Rows from block 3 of a small audio embedding model, named by matrix and row number. Each number is 128 + 32 x the weight over its row's rms, rounded and kept within 0 to 255. All counts start at 0.
After each channel's rows are labels from the 100 clips, of 14976, where the channel reaches its highest value: "responds to" is what is common among them. Only what is clearly more common there than usual is listed. The data: synthesized solo parts of chorales (CocoChorales). In brackets: how many of the 100, against the usual share in percent.
# conv: width-3 conv, stride 2 (model.blocks.3.conv.weight, 432x288x3, each kernel summed), inputs 0-287

conv.45 [113 109 146 133 183 164  94  92 136 112 151 140 104 100 124 150 183 114  92  94 102 109 148 125 133 151 108 112 105 101 141 114 138 134 205 150 178 167 138 122 127 128 137 159  94 108 122 182  87 106 146 118 109 124 154 114 110 128  95 131 115 197 163 149  64 123 107 136  73 146 129  74 107 155 157 122 160 179 104  98 161 144 120 138 101 134 180 115 141 187 126  93 141 129 168  97  92 168  87 172 114  97 118 126 118 166 140 108 134 110 159  95  79 150 109 128 147 147 114 186 132 152 138 113 163 128 166 138 140 151 113 116 125  90 138 140  92  51  47 124 168 139  79 119 134  98  70 129 115 163  90 170 104  41 166 136 113 168  91 141 130 117 129 135 131 102 162 126 193  46  59 122  98 119 141 136  60 121 172 110 116 105  93 122 161 111 109  86 158 173 121 147 134 184  79  67  80  75 169 181 134  55 132 103 110 121 114 143 120  76 115 139 146 184  96 109 118 126 141 126 107 145 145 109 126  80  99 166 143 141 167 145 139  90 123  83  85  73 124 125 210 144 129 209 147 166  83 125  70  90 106  89 161  72 130  76 114 120 148 166 127  94  85 188 166 135 110 168 160 115  85 135 193 132 118 138  77  82 176 106 124  95 129 108 127  67 155 126]
responds to: bassoon (57 vs 8.3); note A#3 (26 vs 10.4); note G#3 (25 vs 8)

conv.29 [114 146 134 163  89 129 179 110 191 103 221 156 101  14 185 116 164 106  97 117 138 133 169 137  93 117 117 171 139 112 179 109  56  89 101  89 113 196 122 147 182 136 150 100 150 182 122  93  94 100 128 205 182 185 155 122 154 134 161 114 125  81 127 130 112 133 122 215  78 132 118  98 112 126 150 164 153 150 137 181  93 113 139 122 147 100 118 119 120 149 119 144 164 113 106 167 139 124 121 115 176 143 109 126 145 115 115 149  91 109 103 158 105 143 107 150 123 152 174 129 120 147  67 105  91 171 166 117 152  95  90 164 102 116 195 211 144 117 165 108 142 161 103 187 114 122 127 115  73 158 154 138  79  82 117 160 199 107 139 129 140 109 144 140 121 105 151  52 104  88 132 162 145 152  80 117 138 180 115 124 127 112  96 108  94 105 108  96 119 131 165 154 142 141 117 104 107 137 119 224 107 106 148 141 103 137  78 111 102 146 145 141 170 145  64 169 143 161 159 181 133 147 109  53  88 192 148 176 154 102 131 127 118 126 134 138  59 112 148 156 145 113  73 176 145 129 170 118 135 156 150 141 179 183 108 178 145 132 114 145 138 130 147 129 148 116 125 130 170 137 101 104 104 167 123 164  72 124 190 140 151 113 128 192 135 100  94 133]
responds to: oboe (62 vs 7.3); note C5 (54 vs 9.9); note C#5 (33 vs 9.7); clarinet (31 vs 8.8)

conv.281 [ 90 156 105 128 173  67 118  97  95 148 113 170  73 154 123 142 190 134 121 105 127 105 129 155 115 149  74 160 137 143 132 146  79  95 196 130 108 104 182 104 101 111 133 102 120 141 115 111  50 115 142 119 206  56 130 121 125 101 133 116 115 156 151 131 150  93 151 113 105 134 159  98 120 168 117 113 116 137 117  91 170 104  94 148 158 103 151 128 165 121 112 157  99 137  69 127 178 112  57 105 133 142  65  98  91 143 120 177 116 114  91 134 116 100 104  76 203 104  65  72 108  69 135  82 134 116 153 122 123  72 100 180 175 136 146 118  95 151  73 149 129  86 128 110 189 124 129  65  65 151 180 165 120 124  99 139 113 120 155 100 151 111 142 181 122  58  79 115 159 131 142 143  77 137 207 125 142  84 150 166  85 127  83 138 163 155 159 101 162  78 104 148 135 100 143 104  86 129 124 154 154 154 117 113 112  87 132 126 118  72 138 165 183 105  82  93 107 104 150 144 129  96 201 105 144 124 129 135  86 180 162 147  97 108 183 118 112  78  88 151 145 110 115 193 144  82 108  89  82 156 153 100 115  59 127  95 121 167  84 159  89 148 128 158  83 152 137 130 144 191  90  93 103 157 207 127 143 113 112 111 105 123 106 127 151 149  91  99]
responds to: tuba (97 vs 8.6); note D3 (38 vs 2.4); note A3 (31 vs 8.6)

conv.276 [ 80 167 134 147  59 159 112 154 167 111 140 139  95 171 160  97 170  93  97 128 162  49 124 124  91  84 139 157 147  85 129 153  93 134 143 114 140 134 141  76 134 171  76  81 125 133  74 190 125  80 140 103 140  65 179  58  95 136 131 104 100 152 123 104 111 143 127 141 138 151  84 119 182  92 127 115  81 144 140 107 113 123 117  99 143  82 117 108 152 138 129 114 188 151 126 146 175 111 142  81 190 101  78 102  40 115 127 184 129 195 192  96 152 152 122 116 141 125 131  85 126  76  98 115 152 100 142 162 158 113 111 174 202 138 127 101 163  96 144 122 100 115 108 195 165 138 110 135 112 124 145 147 137 153  81 165 178 192 112 107 168 116 194  96 109 142 115 161 173 162 150 137 156 150 134 119 142 112 142 194 115 117  90 193 141 136 104 150 159 127 129  90 113 126 140  93 159 116 215  85 108 136  67 113 123 111  94 158 120 175 114 112 196  98  84 150  93 190 158 103 156  86 117 113 168 142 145 119 134 137 165 151 152 164 154 113  75 113 110 116 105  84 116  91 140 195 139  60 167  63 140 161 110 101 146  97 123 183 166  99  58 161 126  89  73 126  84 129 147 143 116 107 159 131 138 106 112 111 121 142 131 113 151 135 115 178 130 151]
responds to: violin (100 vs 13.9); note C#5 (70 vs 9.7); note C5 (34 vs 9.9)

conv.85 [172 151 172 109 126 154  80 150 122 123 139 138 152 115  92  96 146  90  97 104  99 155 175 136 156 132 149 154 105 207 119 176 110 132 179 151 163 108 167 143  87 152 120 125  98 173 114 129 125 128 191 139  57 157 200 127  91 159 100 126 150 199 148 148 137 149 111 116 103 127 146 193 140 137 146 193 139 170  92 134  90 161 209  55 103 124 109 162 168 115 166 182 113 203 133  98 163 135 145  93 140 123  89 124  98 124 119 136 144 108 132 214 115 107 182 124 117  85 121 124  94 109 169 143 141 148 109 171 140 142 166 111  83 125 110 131 108  90 131  41 147 104 143 108 146 107 126  97 134 136 117 144 106 124  98 161 144 131 137  96 126 186  96 134  98 137 125 122 165 145 109 135  95 146  94 118  99 168 101  64 191  67  81 153 165 114  86 120 163 147 121  92 139 104 104 169 114 116  86 142 103 164 218 136  87 159 219 109 168 125 134  80 126 161 105 167 170 109 146 108 120 129 132  94 158 122 128 172 120 101 133 136 129 106 172  72 112 163 120  57 168 145 207 100 129 113 130 135  79 156 125  80  94 155 108 140 126 171 136 108 113 147 110 157 174 138  95  92 175 103 131 148 143 159 129 155 104 111 166 187 174 181 194 134 161 165 161 113]
responds to: bassoon (59 vs 8.3); saxophone (40 vs 1.8); note G3 (34 vs 6.1)

conv.387 [125 122 174 126 116 117 150 120  90  77 156  78 183 170 147 142 166  97 158 125 123 157 117  92 151 162  49 155 110 142  50 112 101 133 185 148 165 134 156 129 103 111  73  92 133 105 116 131 104 127 123 126 124 104 151 103  69  57  88 103  74 139  80 103 147 128  55 139 141 164 151  95  81 100 140 127 130 141 132 119 156 118 111 146 158  91 175 183 132 127 159 119 152 132 116 115 164 138  99 157 150 110 128 146  66  84 129 168 185 111 130 129 200 148 186 108  83 103 131  97 156 110 147  44 155 156 161 165 126 126 148 138 142 160 177 113 120 147 171 115  89 107 141 151  99 127 148  66  90 125 146 102 124 123  70 137 188 163  76 107 184 185 103 107 159  82 114 157 119 137 142  94  78 123 105  92 201  82 169 158  87 114  90 127 119 119 113 158 117 118 132 157 115 128 126 126 146 151 188 107  50 143 144  78 133 151 185  95 153 134 115 127 137 152 152  63  99 179 143 139  48 150 142 146 130 125 138 128 128 116 114 156  98 125 207 119 118 144 147 127 173  92  89  98 139  86  80 107 118 144  90 186  95 146 165 129 177 173  94 126 126  85 133  96 110  85  89 188 192 167 155 115 124 133 140 106  81  85 161  92  93 105 184 129 169 146 113 119]
responds to: tuba (96 vs 8.6); note E3 (34 vs 2.8); note D3 (31 vs 2.4); note G3 (28 vs 6.1)

conv.278 [147 178 107 160 126 143 123  83 160 113  71  61 116 146 147 147 156 159 156 194 112 109 121 157 100 102  91 127 147 100 117 102 139 192 102 117 123 135 142 132 105 154 120  92  98 127 121 117  99 111  29 134  68  74 141 100 113 102 211 141  95 134 122  63  99 157  68 187 117 157  70 112  72 160 131  99  99  99 126  95 118 140 145  97 126 103 136 127 150 130 189  68 128  98 100 122 148 115 198 110 105 129 145 124 124 145 164 134 119 118 173 113 152 136 198 137  96 154 166 139 123  89 106  68 136  80 130 122 114  72 172  95 179  94  79 133  86 195  98 107 103 126 138  95 104  81 169 125 154 113  94  88 139  68 193 192 130 162 150 149 110  68 150 152 148 125  29 207 168 123 137 127 131  94 131 122 122  62 156 115 142 142 137 128 102 157 143 162 110 164 162 183 131 119 159 161 129 122  99 118 166 169  96 157 152 129 175 135 122 159 147 190 124 130 128 101 120 147  93 138 143  79 167 149 131 199 149 134 110 149 101 111 150 137  94 120 144 113 131 168 145 196 116 136  72 148 165  98 112  92 114 111 117 120 118 115 120 176 137 113 108 120 152  99 169 147 121 110  72 153 146 157  76 160  88  79  73 114 152 120 129 191 108 127 154  79 128  89]
responds to: oboe (58 vs 7.3); note A#4 (43 vs 11); note G#4 (32 vs 9.5); note B4 (30 vs 9.2)

conv.116 [150  90  65 107 105  70 113 192 117 120  47 105 149 142 140  96  73  94 113  92 102 171 126 130 156  96 133 154 149  88  78 109 215 220 102 176  95 107 141 128 154 161 149 132 140 143 109 128  97 160  96 100 193 153 103 140 105 141  48 121 115 165  91 113 201 117  99 100 160 141 163 150  71 106 129 148 145 170 153 162 146 145 141 151 112 106 144 147 112 111 155 137 123 148 132 144 157 118 172 138 128 159 123 155 117 112 146 132 128 128 116 118  88  95 123 144 185 140  89 147 148 148 131 146  90 120 119 183 179 179 148 168  84 130 136  82 136 171  99 194 130 134 169 109 147 129 172 169 188 136  95 117 149 125  92 102 100 123 222 134 159 139 117 137 146 225 153 122 144 151 105 118 158 101 146 161 128 112 132 100 137 139 128 169 119 189 118 136 132 110 128 184 120 116 133 156 116  81 153 110 151 146 138  85 128 110 140 207 197 126  72 120 157 109 123  89 154 148 193 116 142 122 141 188 128 146 156 151 134 113 131 105  87 128 170  99  97 164 114 149 116 132  85 117  58 131 182 179 154 127 195 109 131  94 139 104 151 103 160  97 176 128 125  89 143  81 124 162 152 157 105 133 135  75  74  64 125 158 167 129 101 144 219  81 148 149 104 149]
responds to: violin (87 vs 13.9); note A5 (28 vs 2.1); note G5 (27 vs 6.4); note C5 (25 vs 9.9)

conv.99 [114 148 151 123 139 109 167 106 167  92 117 133  91 120 161  89 115 120 165 121 152  77  73 140 117 137  74 142 146 153 177 178  84  87 166  51  96 119  93 127 129  84 142 129 134  86 123 119 139 158 106  70 126 122 164 126 147 130 128 104 169 149  63  92 184 111 123 115  88 127 200 149 158 173 149  90 120 104 133  85  80 128 149 159 112 171 163 162 103 173 164 142 132 177 111 170 136 162 168 122 104 178  61 112  88 128  74 172 170 125 168 165  89 129  81 110 146  71 121 109  89 108 167 136 104 130 171 152 125 141 132 131 156 236 121  91 171  97 172 108 143 145 161 127 183 130 140  47  94 121 130 168 154  98 123 123 185  83 149 145  80 129 119 178  85 181 119 131  97 175 131 130  99 134 131  98 178  97 106 159 151  75 128  96 185 115 134 129 160 128 209 145 127  89 178 178 129 100 101 135 121 145  97 137 119 136 109 184 131 132 171 146  86 109 141 143 127 108 144 105 114  78 145 152 139 117  88  75 183  83 140 144 108 114 180 108 144  98 122 116 142 110 135 146 147 186 164 135 153  58  87 139 131 129 167 164 148 132 137 162 130 161 129 137  88 148 111 153  98 218 145 134 159 136 170 113  76 196 146 102  98 124 123  95 108 110 145  66]
responds to: tuba (61 vs 8.6); clarinet (33 vs 8.8); note D#4 (27 vs 11.2)

conv.13 [109 110 155 137 175 100 135  66 148 110 121 115 149 103 173 128  83 122 127  95  98 141 160 138  42 160 129  96 177 106 112 104 107 108  96 131  89 147  75 178 157 147 105  74 133 106 104 154 115 117 149 157 163 109 129 149  81 159  65 203 159 135 160 139 161  75 150 145 166 149 137 156 113 158 167 100 120 133 208 156 110  78  89 121 110 168  86 119 108  96 112 122 123 195 181  79 134 149 109 149 175 115 174 140  60 110 134 174 163 122 155 105 109 137 114 102 183 150 206 116  79  97 178 106 114 123 130 146 144  74  95 138 143 106 136 139 124 204 200 165 148 132 158  82 125 121 129 150 108 138 133 104 144 140 109 134 137 142 127 104 117 143 120  96 108 113 120 132 129 132 122  67 149 131  45 107 142 195 158  90 171 106 121  85 143 150  98 125  99 116 107  48 125 163 105  70 139 167 127  64 108  93 221 130 144 109  97 109 134 183 126  88  55 125 132 105 108 195 163  56 142 110 162 150 138 124 115  68 152 132  65  93 118 100 159  94 142  81 132 107 136 147 112  91 114 128  47 161 126 110 104  91  90 170 143 131 132 164 144 162 127  87 149 140 141 131 161 177 150 109 127 147 173 103 126 125 110  85 127  84 139 132 131 114 191 120 154 144]
responds to: trumpet (66 vs 8.3); bassoon (34 vs 8.3)

conv.122 [ 90 153  88 113  93 134 111 136 193 128 105 151 109 107 132 117  84 124 111 163  98 145 128 140 177 101 143 126 132  74 169 121 163 111 158  88 108  71 110 222  77  96 113 141  97 160  86  98 154 175 112  71  77 167 201  75 111 222 130 149 193 124  92 122  80 183  72 113 125 179 161 144 151 102 147 162 121 114  59 124 130 106  90 142 141 115 114 131  87 134 115  86  93  94 117  88 104 148 115 149 123 153 156  99 109  96 131  70  77 159 131  91 135 102 130 122 101  87 174 121 114 179 100 111 133 122 120 147 111 146 174 104 129 178  78 106 135  94 107 144 108  94 126 127 103 151  85 106 153 134 130 119  82 140 142 205 127  85 188 136 140  84 170 108  96 160 107 164  90  85 162 123 155 155  93 166 102 117 127 126 216 110  73 119 184 116 159 183 124  79 148 123  68 113 137 100 104 106 145 173 148 101 111 110 118 137 123 160 105  94 179 147  86 141 138  89 164  99 122 116 224  99 128 178 144 117 156 127  91 188 121  91  85 133 141  65 143 144 164 111  73 148 160 149 116 183  91 111 149 132 154 108 115 139 150  98 115 172 191 103 121 122 118 160 166  81 103 153 114 139 104 132  88 124  79 149 119 120 111 152 128 151 158 110 115 135  76 166]
responds to: bassoon (85 vs 8.3); note A#3 (46 vs 10.4); note C4 (45 vs 10.9); note D4 (42 vs 12.5)

conv.321 [ 28 129 121 151 150  71 105 138 108 152 165 108 158 184  87  85 114 117 126 122 110 135 128 204 105 115 182 144  85 125 105 111 142  31 119  84 166 203 201  89 123 104  88 168 144 133 119 158 129  73 137 144 135 118 144 133 138 109  66 147 106 123 131 150 149  87 122 100 156 121 132 127 145 157  94 198 156 152 119 122 111 114 127 106 124 117 130 106 131  65 136 140 117 139  94 178 109 105  99 158 164 129 169 186  85 130 132  60 125 168 143 129  74 136 126  99 116 180 162 123 124  58 130 143 153 163 152 127  84 169 150 132  88  98 139 153 124  59 168 150 120  92 114 120 154 202  38 149 164 147 144 141 105 115 108 138 112 135 138 167 151 159 114 136 106 159 102  66 144 101 133 137  80 178  92 160 146 152 117  92  97 130 130  79 175 115  97 124 147 121 111 129 114 100  89 118 101  95  94  93 126 112 102  85 120 102  72  82 157  94 148  98  94 105 139 173 166  58 140 110 120 146  76  66 103 113 105 154 139 138 165  87 109 155 134 147 146 195 116 142 139 138 160 127  19 156 109 127 154 112 123 131 115 156  57 165  91  54 129 189 123 145  88 150  81 106 154 152 155 144 152 111 141 161 152 164 127 139 156 173 139 115 110  93 128 178 139 134]
responds to: tuba (65 vs 8.6); note A3 (38 vs 8.6); note G#3 (26 vs 8)

conv.235 [162 186 195 119 110 151  90 178 101 196 151 101 196 193  97 136 110 146 130 171 127 111 151 139 154  79 112 163  96 111 132 126 146 162 190 151 122  77  87 136 101 110  91 124 118  76 100 108 166 142 142 141 127  73 137 196 118 121 187 121 125 105 127 187  84  92 124  63  89 135  66  90 127 102 150 123 146 154 119 126 195  73  70 195 160 133  97 166 186 123 138 147 177 130 130 130 169  48 142 114 150 152 118 127 140 153 117 152 181 182 128  83 157  97 100 115 132 153 129  99 125  81 146  81 133 151 161 150 139  95 123 192 175 125 137 144  92 166 168 122 118  97 153 111 133 175 137 117 131 135 177 132 107 167 156 138 104 187 192 126 117 128 134  89  87 103 154 192 130 179 220  97 117 136  67 124  74 152 112 136 108 137 128 161  90 146 160  85  90 149  55 120 142  88 137 133 152 151 170 129 131 143 125 179 128  82 123  99 156  77 108 155 143 149 135  90 191 100 103 120 106  94 110 122 147 104  98  86 143 178 126 117 155 104 169 162 100 157 113  80 112 107 103 132 129 105 125  69 156 140 170 119 115 128 138 122  89  95 143 102  82 162 154  90 113 148 119 107 188 146 135 128  61 131  98  99 102  98 130  92 100 155  78 123 124  96 157 128]
responds to: violin (98 vs 13.9); note G5 (47 vs 6.4); note C#5 (32 vs 9.7)

conv.228 [168 175  88 105 130 131 114 101 165 165 176 175 183 168 153 138  65 104 115 151 111 136 140 129 196 109 162 158 122 143 170 162  98 119 135 140 138 170 119 139  84 157 171 104  91 153 148 130 136 110 151  80 186 120 107 172 197 114 123  64  65 127 108 157 139 110  79 104 158  67 157 125 163  99 125 132 170 170  70  99 134 124 102 225 152 139 134  98 120  83 152 110 134 166 101 141 138 140 144  85 123 162 110 117 129  61 129 113 138 140 142 164 122 168 138 132 134 184 101  82 109 114 169  96 156 147 100  93 145  83 122  90 105 125 176 159  98 126 143 102 117 144 115 156 143 151 190 190 180 112 143 120 209 121  87 181 143 123 119  61 102 142 150 168 110 167  95 122 136  63 106 114 128  98 160 173 104 140 137 120 195 127 108 136 162 140 110 106 150 105 120 119 120  95 150 145 164 143 140 137 118 148 139 169  95 175 107 132  93  53 191 138 140 149 150 181 142 108 172 195 143 127  89 101  54  96 116 145 133 124 225 137 145  60 129 166 115 121 108 117 103 113 120  92 159 154  79 141 121 129 118 183 209  72 139 112 137 164  92 134 123 144 152 115  83  97  86 207 148  84  84 152 129 133 144 147 157 115 122 155 171 149 149 128 157 129 126 116]
responds to: violin (100 vs 13.9); note C5 (80 vs 9.9); note C#5 (46 vs 9.7); note A#4 (32 vs 11)

conv.426 [ 78 143 182 134 104 148 125 136 103 179 109  85  75 189  87 122 118 168  72 145  47  89  95  86 157 149 114 149 103  94 141 116 102  63 114 153 132 148  83 167  97 226  86 120 131 176 107 146  90 146  95 114 133 155 156 124 113 159 147 132 118  97 114 152 131 208  97 136 148 151 120 192 186 105 114 168 143 117 123 169 104  87 127  94 122  77 154 140 155  89  87 128 107 163 127 103  91  80 124  68 143 145 124 157 123 173 138 166 121 206 187 116 107  98 113 152 134  94 144  76 176 165 137 235 132 135 111 120  92 136  90 126 108 145 147  97 153 113 164 114 108 140 174 163 177 147 131 147  91 124 115 174  79 150 140 116  92 190 140  53 149 107 126 173  76 107 144  78 127 164 118  83 145 144 140 170 202 126 122 204 134 117 123 119 128 200  98 181 125 181 110 157  99 121 118 115 154 104 148 136 100 219 178 105 122 106 106 140  79 158  92 128 132 108 125  90 112  78 154 110 119 182 120 141 120 116 160 133 117 113 134 114 100 137 110  76 143  78 131 109 163 147 107 157 167 123 104 155 105 129 116 129 110 159 145  96 167 194 148 135 166 151 133 108 126 138 113 207 120 135  68 126 112 135 116 105 102 152 116 134 153 123  88 136 133 145  85 112]
responds to: violin (100 vs 13.9); note A#5 (42 vs 1.4); note A5 (32 vs 2.1); note G5 (30 vs 6.4)

conv.212 [160 137 118 145 116  97 146 122  93 127  99 131 131 174 159 110  86 127 146  62  63 116 108  90 148  92  96  81 142 110 154 144 157 101  87 141 155 186 156 155  98  46 120 107  60 118  85 132 129 102 178 200 139 123  97 130 128  89 152 155  80  80 131 116  97  75  99 137 160 138 179 161  91 155 125 179 109 158 104  63 117 127 155 112 142  83  50 142 137 124 121 145  87 151 121 115 133  80 116 115 151 170 137 140  71 147 155 113 129  75 138 119  79  86 176 108 126 131 132  89 125 141 123 138 100 131 116  93 152 133 141  94  91 128 149 117 167  92 115 174  93 115 139 178 107 162 145 154 120 174 223  90 106 148  86 161 159 124 137 129 161 130  93  85 131 120 107 113  74 116 141 154 158 153 163 130 215 175 123 152 121 148 169 127 152  80  70 179  87 172 123  77  98 102 190  85 129 115 107 155  87 135 193  74 131 154 105 128 170 118 102 140 145 116 175 125  75 126  84 117 148 140  81 138 112  66 120 154 120  90 141 111 129 100 134 117 124 163 152  87 128 151 177 109 160  75  79 165 179 134 140  81 142 110 114 105 111 117  65 147 150  78  71 102 134 104 105 109 128 105 148 156 140 165 160 165 103  90  40 112  57 117 102 104 131 136  89  87]
responds to: trumpet (83 vs 8.3); note E5 (62 vs 8.1); note F5 (32 vs 8.2)

conv.195 [130 127 110 122 128 130 130 115 146  98 154 154  97  78 170 143 139  82 103  65  96 129  84 164 162 127 103  53 161 112 118 110 160 142 146 159  51 124  97 165 124  87 107  58 182 127 110 140 110 151 145 116 122 108 166 148 106 168 102 151 161 148 176  89  98 151  95 160 119 128 151 140 154 158 104 175  95  88 113 187 113 133 198 132  37 170 127 151 107 168 106 105 155 118 186  83 179 170  97 119  76 181 151 135 141 160 121 102 146  89 109 114 105 126 113 130  79  64 148  71 175 105 156  87 145 147  81 170  98 128 115 144 134 146 103 123 112 111  91 101 138 129 162 126 127 144 135  95 184 120 172 115 106 104 148 204 142 100 173 154  89 181 140 167 142 106 132 131 185 183  86 142 110  63 100 167 117 125 122 139 147 132  78 152 132 171 143 153 162  79 124 178  67 102 146 195 141 103  60 154 124 107 122 135 120 117 146 207 119  99 139 118  62  87 168 155 163 143 133 120 112 188 153 148 153 130  87 118 164 138  66 169 120 124 107  92 107 128 141 136 101 116 142 113 122 144 163  99 149 172 105 139 100 195 155 101 141 129 175 146 107 203 149 190 204 139 130 127 124 156 171 153  77 111 121 125 153 133 152 171  85 116 150 132 150  93  88 143]
responds to: bassoon (98 vs 8.3); note D4 (69 vs 12.5); note C4 (46 vs 10.9); note C#4 (45 vs 11.9)

conv.87 [139  91 149 160 128 151 152 159 136 142 151 176  59  93 163 129 111 158  89 112 105 122 102  81 117 127 114  96 143  84 211 120  91 164 112 133  50 118 149 178 103 137 173 157  92 110 125 104 106 149 154 128 167 144  64 135 106 143 179  71  93 146 114 158 123  73  43 147 127 111 122  96 132 112 116 114 123 134 110 111 135 177 117 113 115  79 149 122 115 120 130 108 172 156  97 103 142 178 173  73 119 124 143 128 134 156 107  48 123  70 186 122 120 134 174 104 113 110 135 165 159 205 117  70 137 163 125 162 154  94 138 117 130 165 128 119 160 162 200 105 149 176 131  86 106  89  93 122 158 153 125 161 124 148 149 120 153  97 180 175 100 165  64 131  68  88 128  94 139 175  52  72 117  98 135 179 135 133 117 132  94 130 189 179 114 177 154 150 154 145 133 100 147 203 133 178 127 128 161 126 112 161 104 142 190 142 128 131 105 174 132  62  93  80 139 200 101 108 123 172 136 151 120 132  91 149 140  69 113 125 157  83 158 103 161 126 135 106 104 113 119 116 123 155 150 159  93  88 178  67 205 104 122  93 146 169 136 155 129  88 113 144 117 198  97 162 102 117  77 154  98 124 133 143 117 174 148  92 134 129  65 139 124 138 143  90 142 130]
responds to: oboe (97 vs 7.3); note C5 (79 vs 9.9); note C#5 (33 vs 9.7); note A#4 (31 vs 11)

conv.20 [155 112 187 103  84 140 130 156 102 159  87  90 109  87 113 146 104 147 124 170 135 121 183 111 116 119  81  85 146 145 124 124 133 164 124  97 148  99 142  44 155 136 149 141 135  62 110 169  91 138 141 131 168 115 158 183 104 123 131  95  82 165  92 190 110 163 137 168 124 118 124 160 157  88 141 129 135 151 131  52 147 130 100 140  88 185 152 130 148 110 125 116  70 143 131 157 102  83 133  72 160 187 144  66 117 167 112  89 103 188 168 136 110 116 125 131  66 175 167 184 180  81 145 127 156 154 145  57  82 162 111 148 159 115 163 152  79 173  97 112 118 155 190 156 142 158 112 106  88 139 176 120 171  98 133 107 119 155 161 105 145 125  68 139 144  61 105 149  88 125 147 138 150 170 140 122 131 159  93 229  96 124 139 108  90 162 140 123  98 137 148 108 159 157 150 104 146 168  97 112 115 120 174 148 146 173 126 185 177  74 118 108 128 126 131 121  89 170 142  96 124 154 140  74 170  70 150 129 135 161 143 200  94  87 125 155 142 126  86 129 199  82 125 148 147  85 175 168 133 149  90 106 152 130 161 221 153 112 108  77 177 152 131  97 123  75 165 157 114 106 109  80  93 115 152 116 170 131 173 148 151  99 117 127 134 106 104 122]
responds to: violin (98 vs 13.9); note E5 (69 vs 8.1); note F#5 (31 vs 7.3); note D5 (28 vs 8.2)

conv.317 [ 54 122 124 121 146 165 180  88 173  96 111 132 104 104 165 113 134 198 124 103 152 110 128  66  81 178 126 135 158 157 131 107 135 109 137 102 144 132 112 140 116  68 104  68 138 127 168 187 118 142 131 117 136 104 116  98 138  98  96 100 103 113 122  88 107 151  74 136 121 151  87  70 142 179  84  56 104 115  95 119 146 135 108 120 164 126 104  88  93 110 145  94  86  85 117  76 179 195 134 145 133 139  69 112 101 113  56 132  96 135 127 138 172  97 153 114  99 124 163 145 153 159 106 127 148 120 147 148 147  65  96 179 126 157 150 113 195 137 143 138 108 135 115  86 138 134 150  99 167 130  95  98 173  98  98 132 123 134 136 124 112 138 150 116 124  92 171 148 142 146 112 128  92  86 172 159 166 102  83  70 162 131  22 133  86 113 183  84 164 134 183 108 101 183 176 118 144 190 119 152 127 158 172 135 129  64 148 124  50  65 167 120 170 132  67  83 131 166 134 150 139 146 103 126 107 106 130 157  65  66 106 168  92 154  92 111 150  96 123 107 159 156  97 141 125 169  64 134 163 150 113 133 109 179 119 143 143 131 158  48 101 110 118 102 144  93 114 107 192 113  98 123 184  73 137 162  99 184 101 125  80 112 118 102 151 113  95 116]
responds to: tuba (47 vs 8.6); bassoon (34 vs 8.3)

conv.366 [169 103 122 114 112 138 106 104 103 141 122  99 115 101  93 148 134 186 111  95 161 149 160  86 122 112 145 139  83 127 149 129 152 141  90 116 114  70 134 140 138 161 124 145 125 156 127 142 178  84  68  84  66 158 129 139 178 144 146 164 121 146  62 142 145 129 129 157 174 116 152 148  83  95 100 142  90 144  87 115 154 106 140 120 145 145 113 125 103  50 172 131 161 126 146 108  98 150 102 199 193 145 158 155 115  74 122  31  85 110 126 124 168 133  79  96 103 138 128 120  94  98 123 152  86 180 117 164 173 110 146 122 162 140 195 146  63 137 103 172 124 157 172 138  95 130 146 154 174 100  86  41 148 168 105 127 167  83 137  52 191 105 147 123  75 199 146 100 119 174 122 107  94 140  88 147  56 166 112 158 162 142 141  99  99 127 127 102 171 129 162 146 109 149 138 106 117 131 144 154 155 109 141 112 167 169 175  93 210 176 120 121 137 155  82  94 126 148 117 147 156 107 143  85 156 110  95 172  54 108 151 113 138 176 115 139 116  94 117 113 136  95 133 141 146 121 139 144 138 173 201 113 138 161 165 129 121 172 127 173 101 120 190 116 139 171 136 124 112  59 182  99 124 139 141 132 178 151 143 107 133 162 201 200  78 164 151 144]
responds to: violin (100 vs 13.9); note C5 (51 vs 9.9); note C#5 (36 vs 9.7); note A#4 (28 vs 11)

conv.349 [ 90 145 100  38 142 148 121 139 162 155  88 121 156 140 112 124 120 127 107 127  92  95 118 126  73 173 132  52 117 113 138 124 107 150  88 138 124 117 167  78  73 127 130 126 143 119 159 110  92 153 173 170 143 137 117 125 132 134 127 215 121 134 141 127 198 134 119 127 105 144 135 139 133 122 109 136 134 100 140 182 161 151 157 100 145 163 137 111 152 137 116 151  83 122 127 141 121 137  79 123 150 126 115 152  38  35 118 134  75 109 135  94  89 111 197 187 136 152 109 154 135 204 141 128  93 137  85 170 129 101 125 106  93 132  74 145 152 101 163  95 161 146 179 157 136  88 109 173 133 109 123 116  86 148  57 150 103 142  98  98 106 109 138 125  88 112 122  99 118 108 137 135 146 169 198 136 123 122 137 134  83 160 144 119 119 108 144 158 129 121 127 114 183  85 155 154 103 171  81 137 179 181 146 168 177  83 112 144 165 107  91 123 131 129  99  82  74 208  67 111  86 137 187 109 132 148 156 113 167 199 159  96  97 163  97 134 148 144 111 115 157 170  86 100 115 126 143 177 179 166  80  54 107  65 146 154 136 105 141  84 109 177 133 119  95 120 131 163  96  75 117 151 147 147  43 143 135 121  61 136 165 153 114  86 102 124  40 155]
responds to: trumpet (97 vs 8.3); note D#5 (40 vs 9.2); note E5 (35 vs 8.1); note C#5 (27 vs 9.7)

conv.181 [136  96 110 149 169 181 117  96 112  82 119 166 104 136 106 109 142  90 149 114 101 133 108  98  95 165 126 178 147 114 169 194 100 109 190 202 213 156 120 140  95 164 148 166 103 151 103 195 131 117 127 138 103 106 112 108  76 104 112  94  69  96 177 159 127 163 181 104 109 123 154  71 110 134 128 150 122 165 115  46 149  59 143  81 123 139 179 113  94 144 135 134  75  93 156 137  98 154 139 105 130 155 132 111  73 151 105 105 124 186 112 128  71 142 156  98 165 146  90 161 122 133 110 131 175 122 117 109  93 106 108 135 188 111 145  93  62 111 124  93 132  70 103 115 139 120 103 115 107 109 138  99 110  99 129 124  74 139  51 117 135 104 133 136  76 146 173 166  97  76 116 149  83 188 111 150 130  96  76  45 169 127 108 121 144 150 112 147 134 110 111 111 119 181 146 128 155 115 145 116 163  91  93 146  84 108 173 120 131 101 150 171 153 145  80 114  69  94 148 104 155  82 116  90 189  64  91 136 101 128 133 170 126 106 209  65 114 126 122 120 126 135 142 167  98 145 150  86 145 152 114  76 115 129 160  86 187 160 218 108  87 147 142 100 163 159  94 157 148 154 100 105 162 168 148 124 143 189 147 138 110 123 105 120 107 113 182 112]
responds to: bassoon (88 vs 8.3); note A#3 (42 vs 10.4); note G#3 (36 vs 8); note A3 (30 vs 8.6)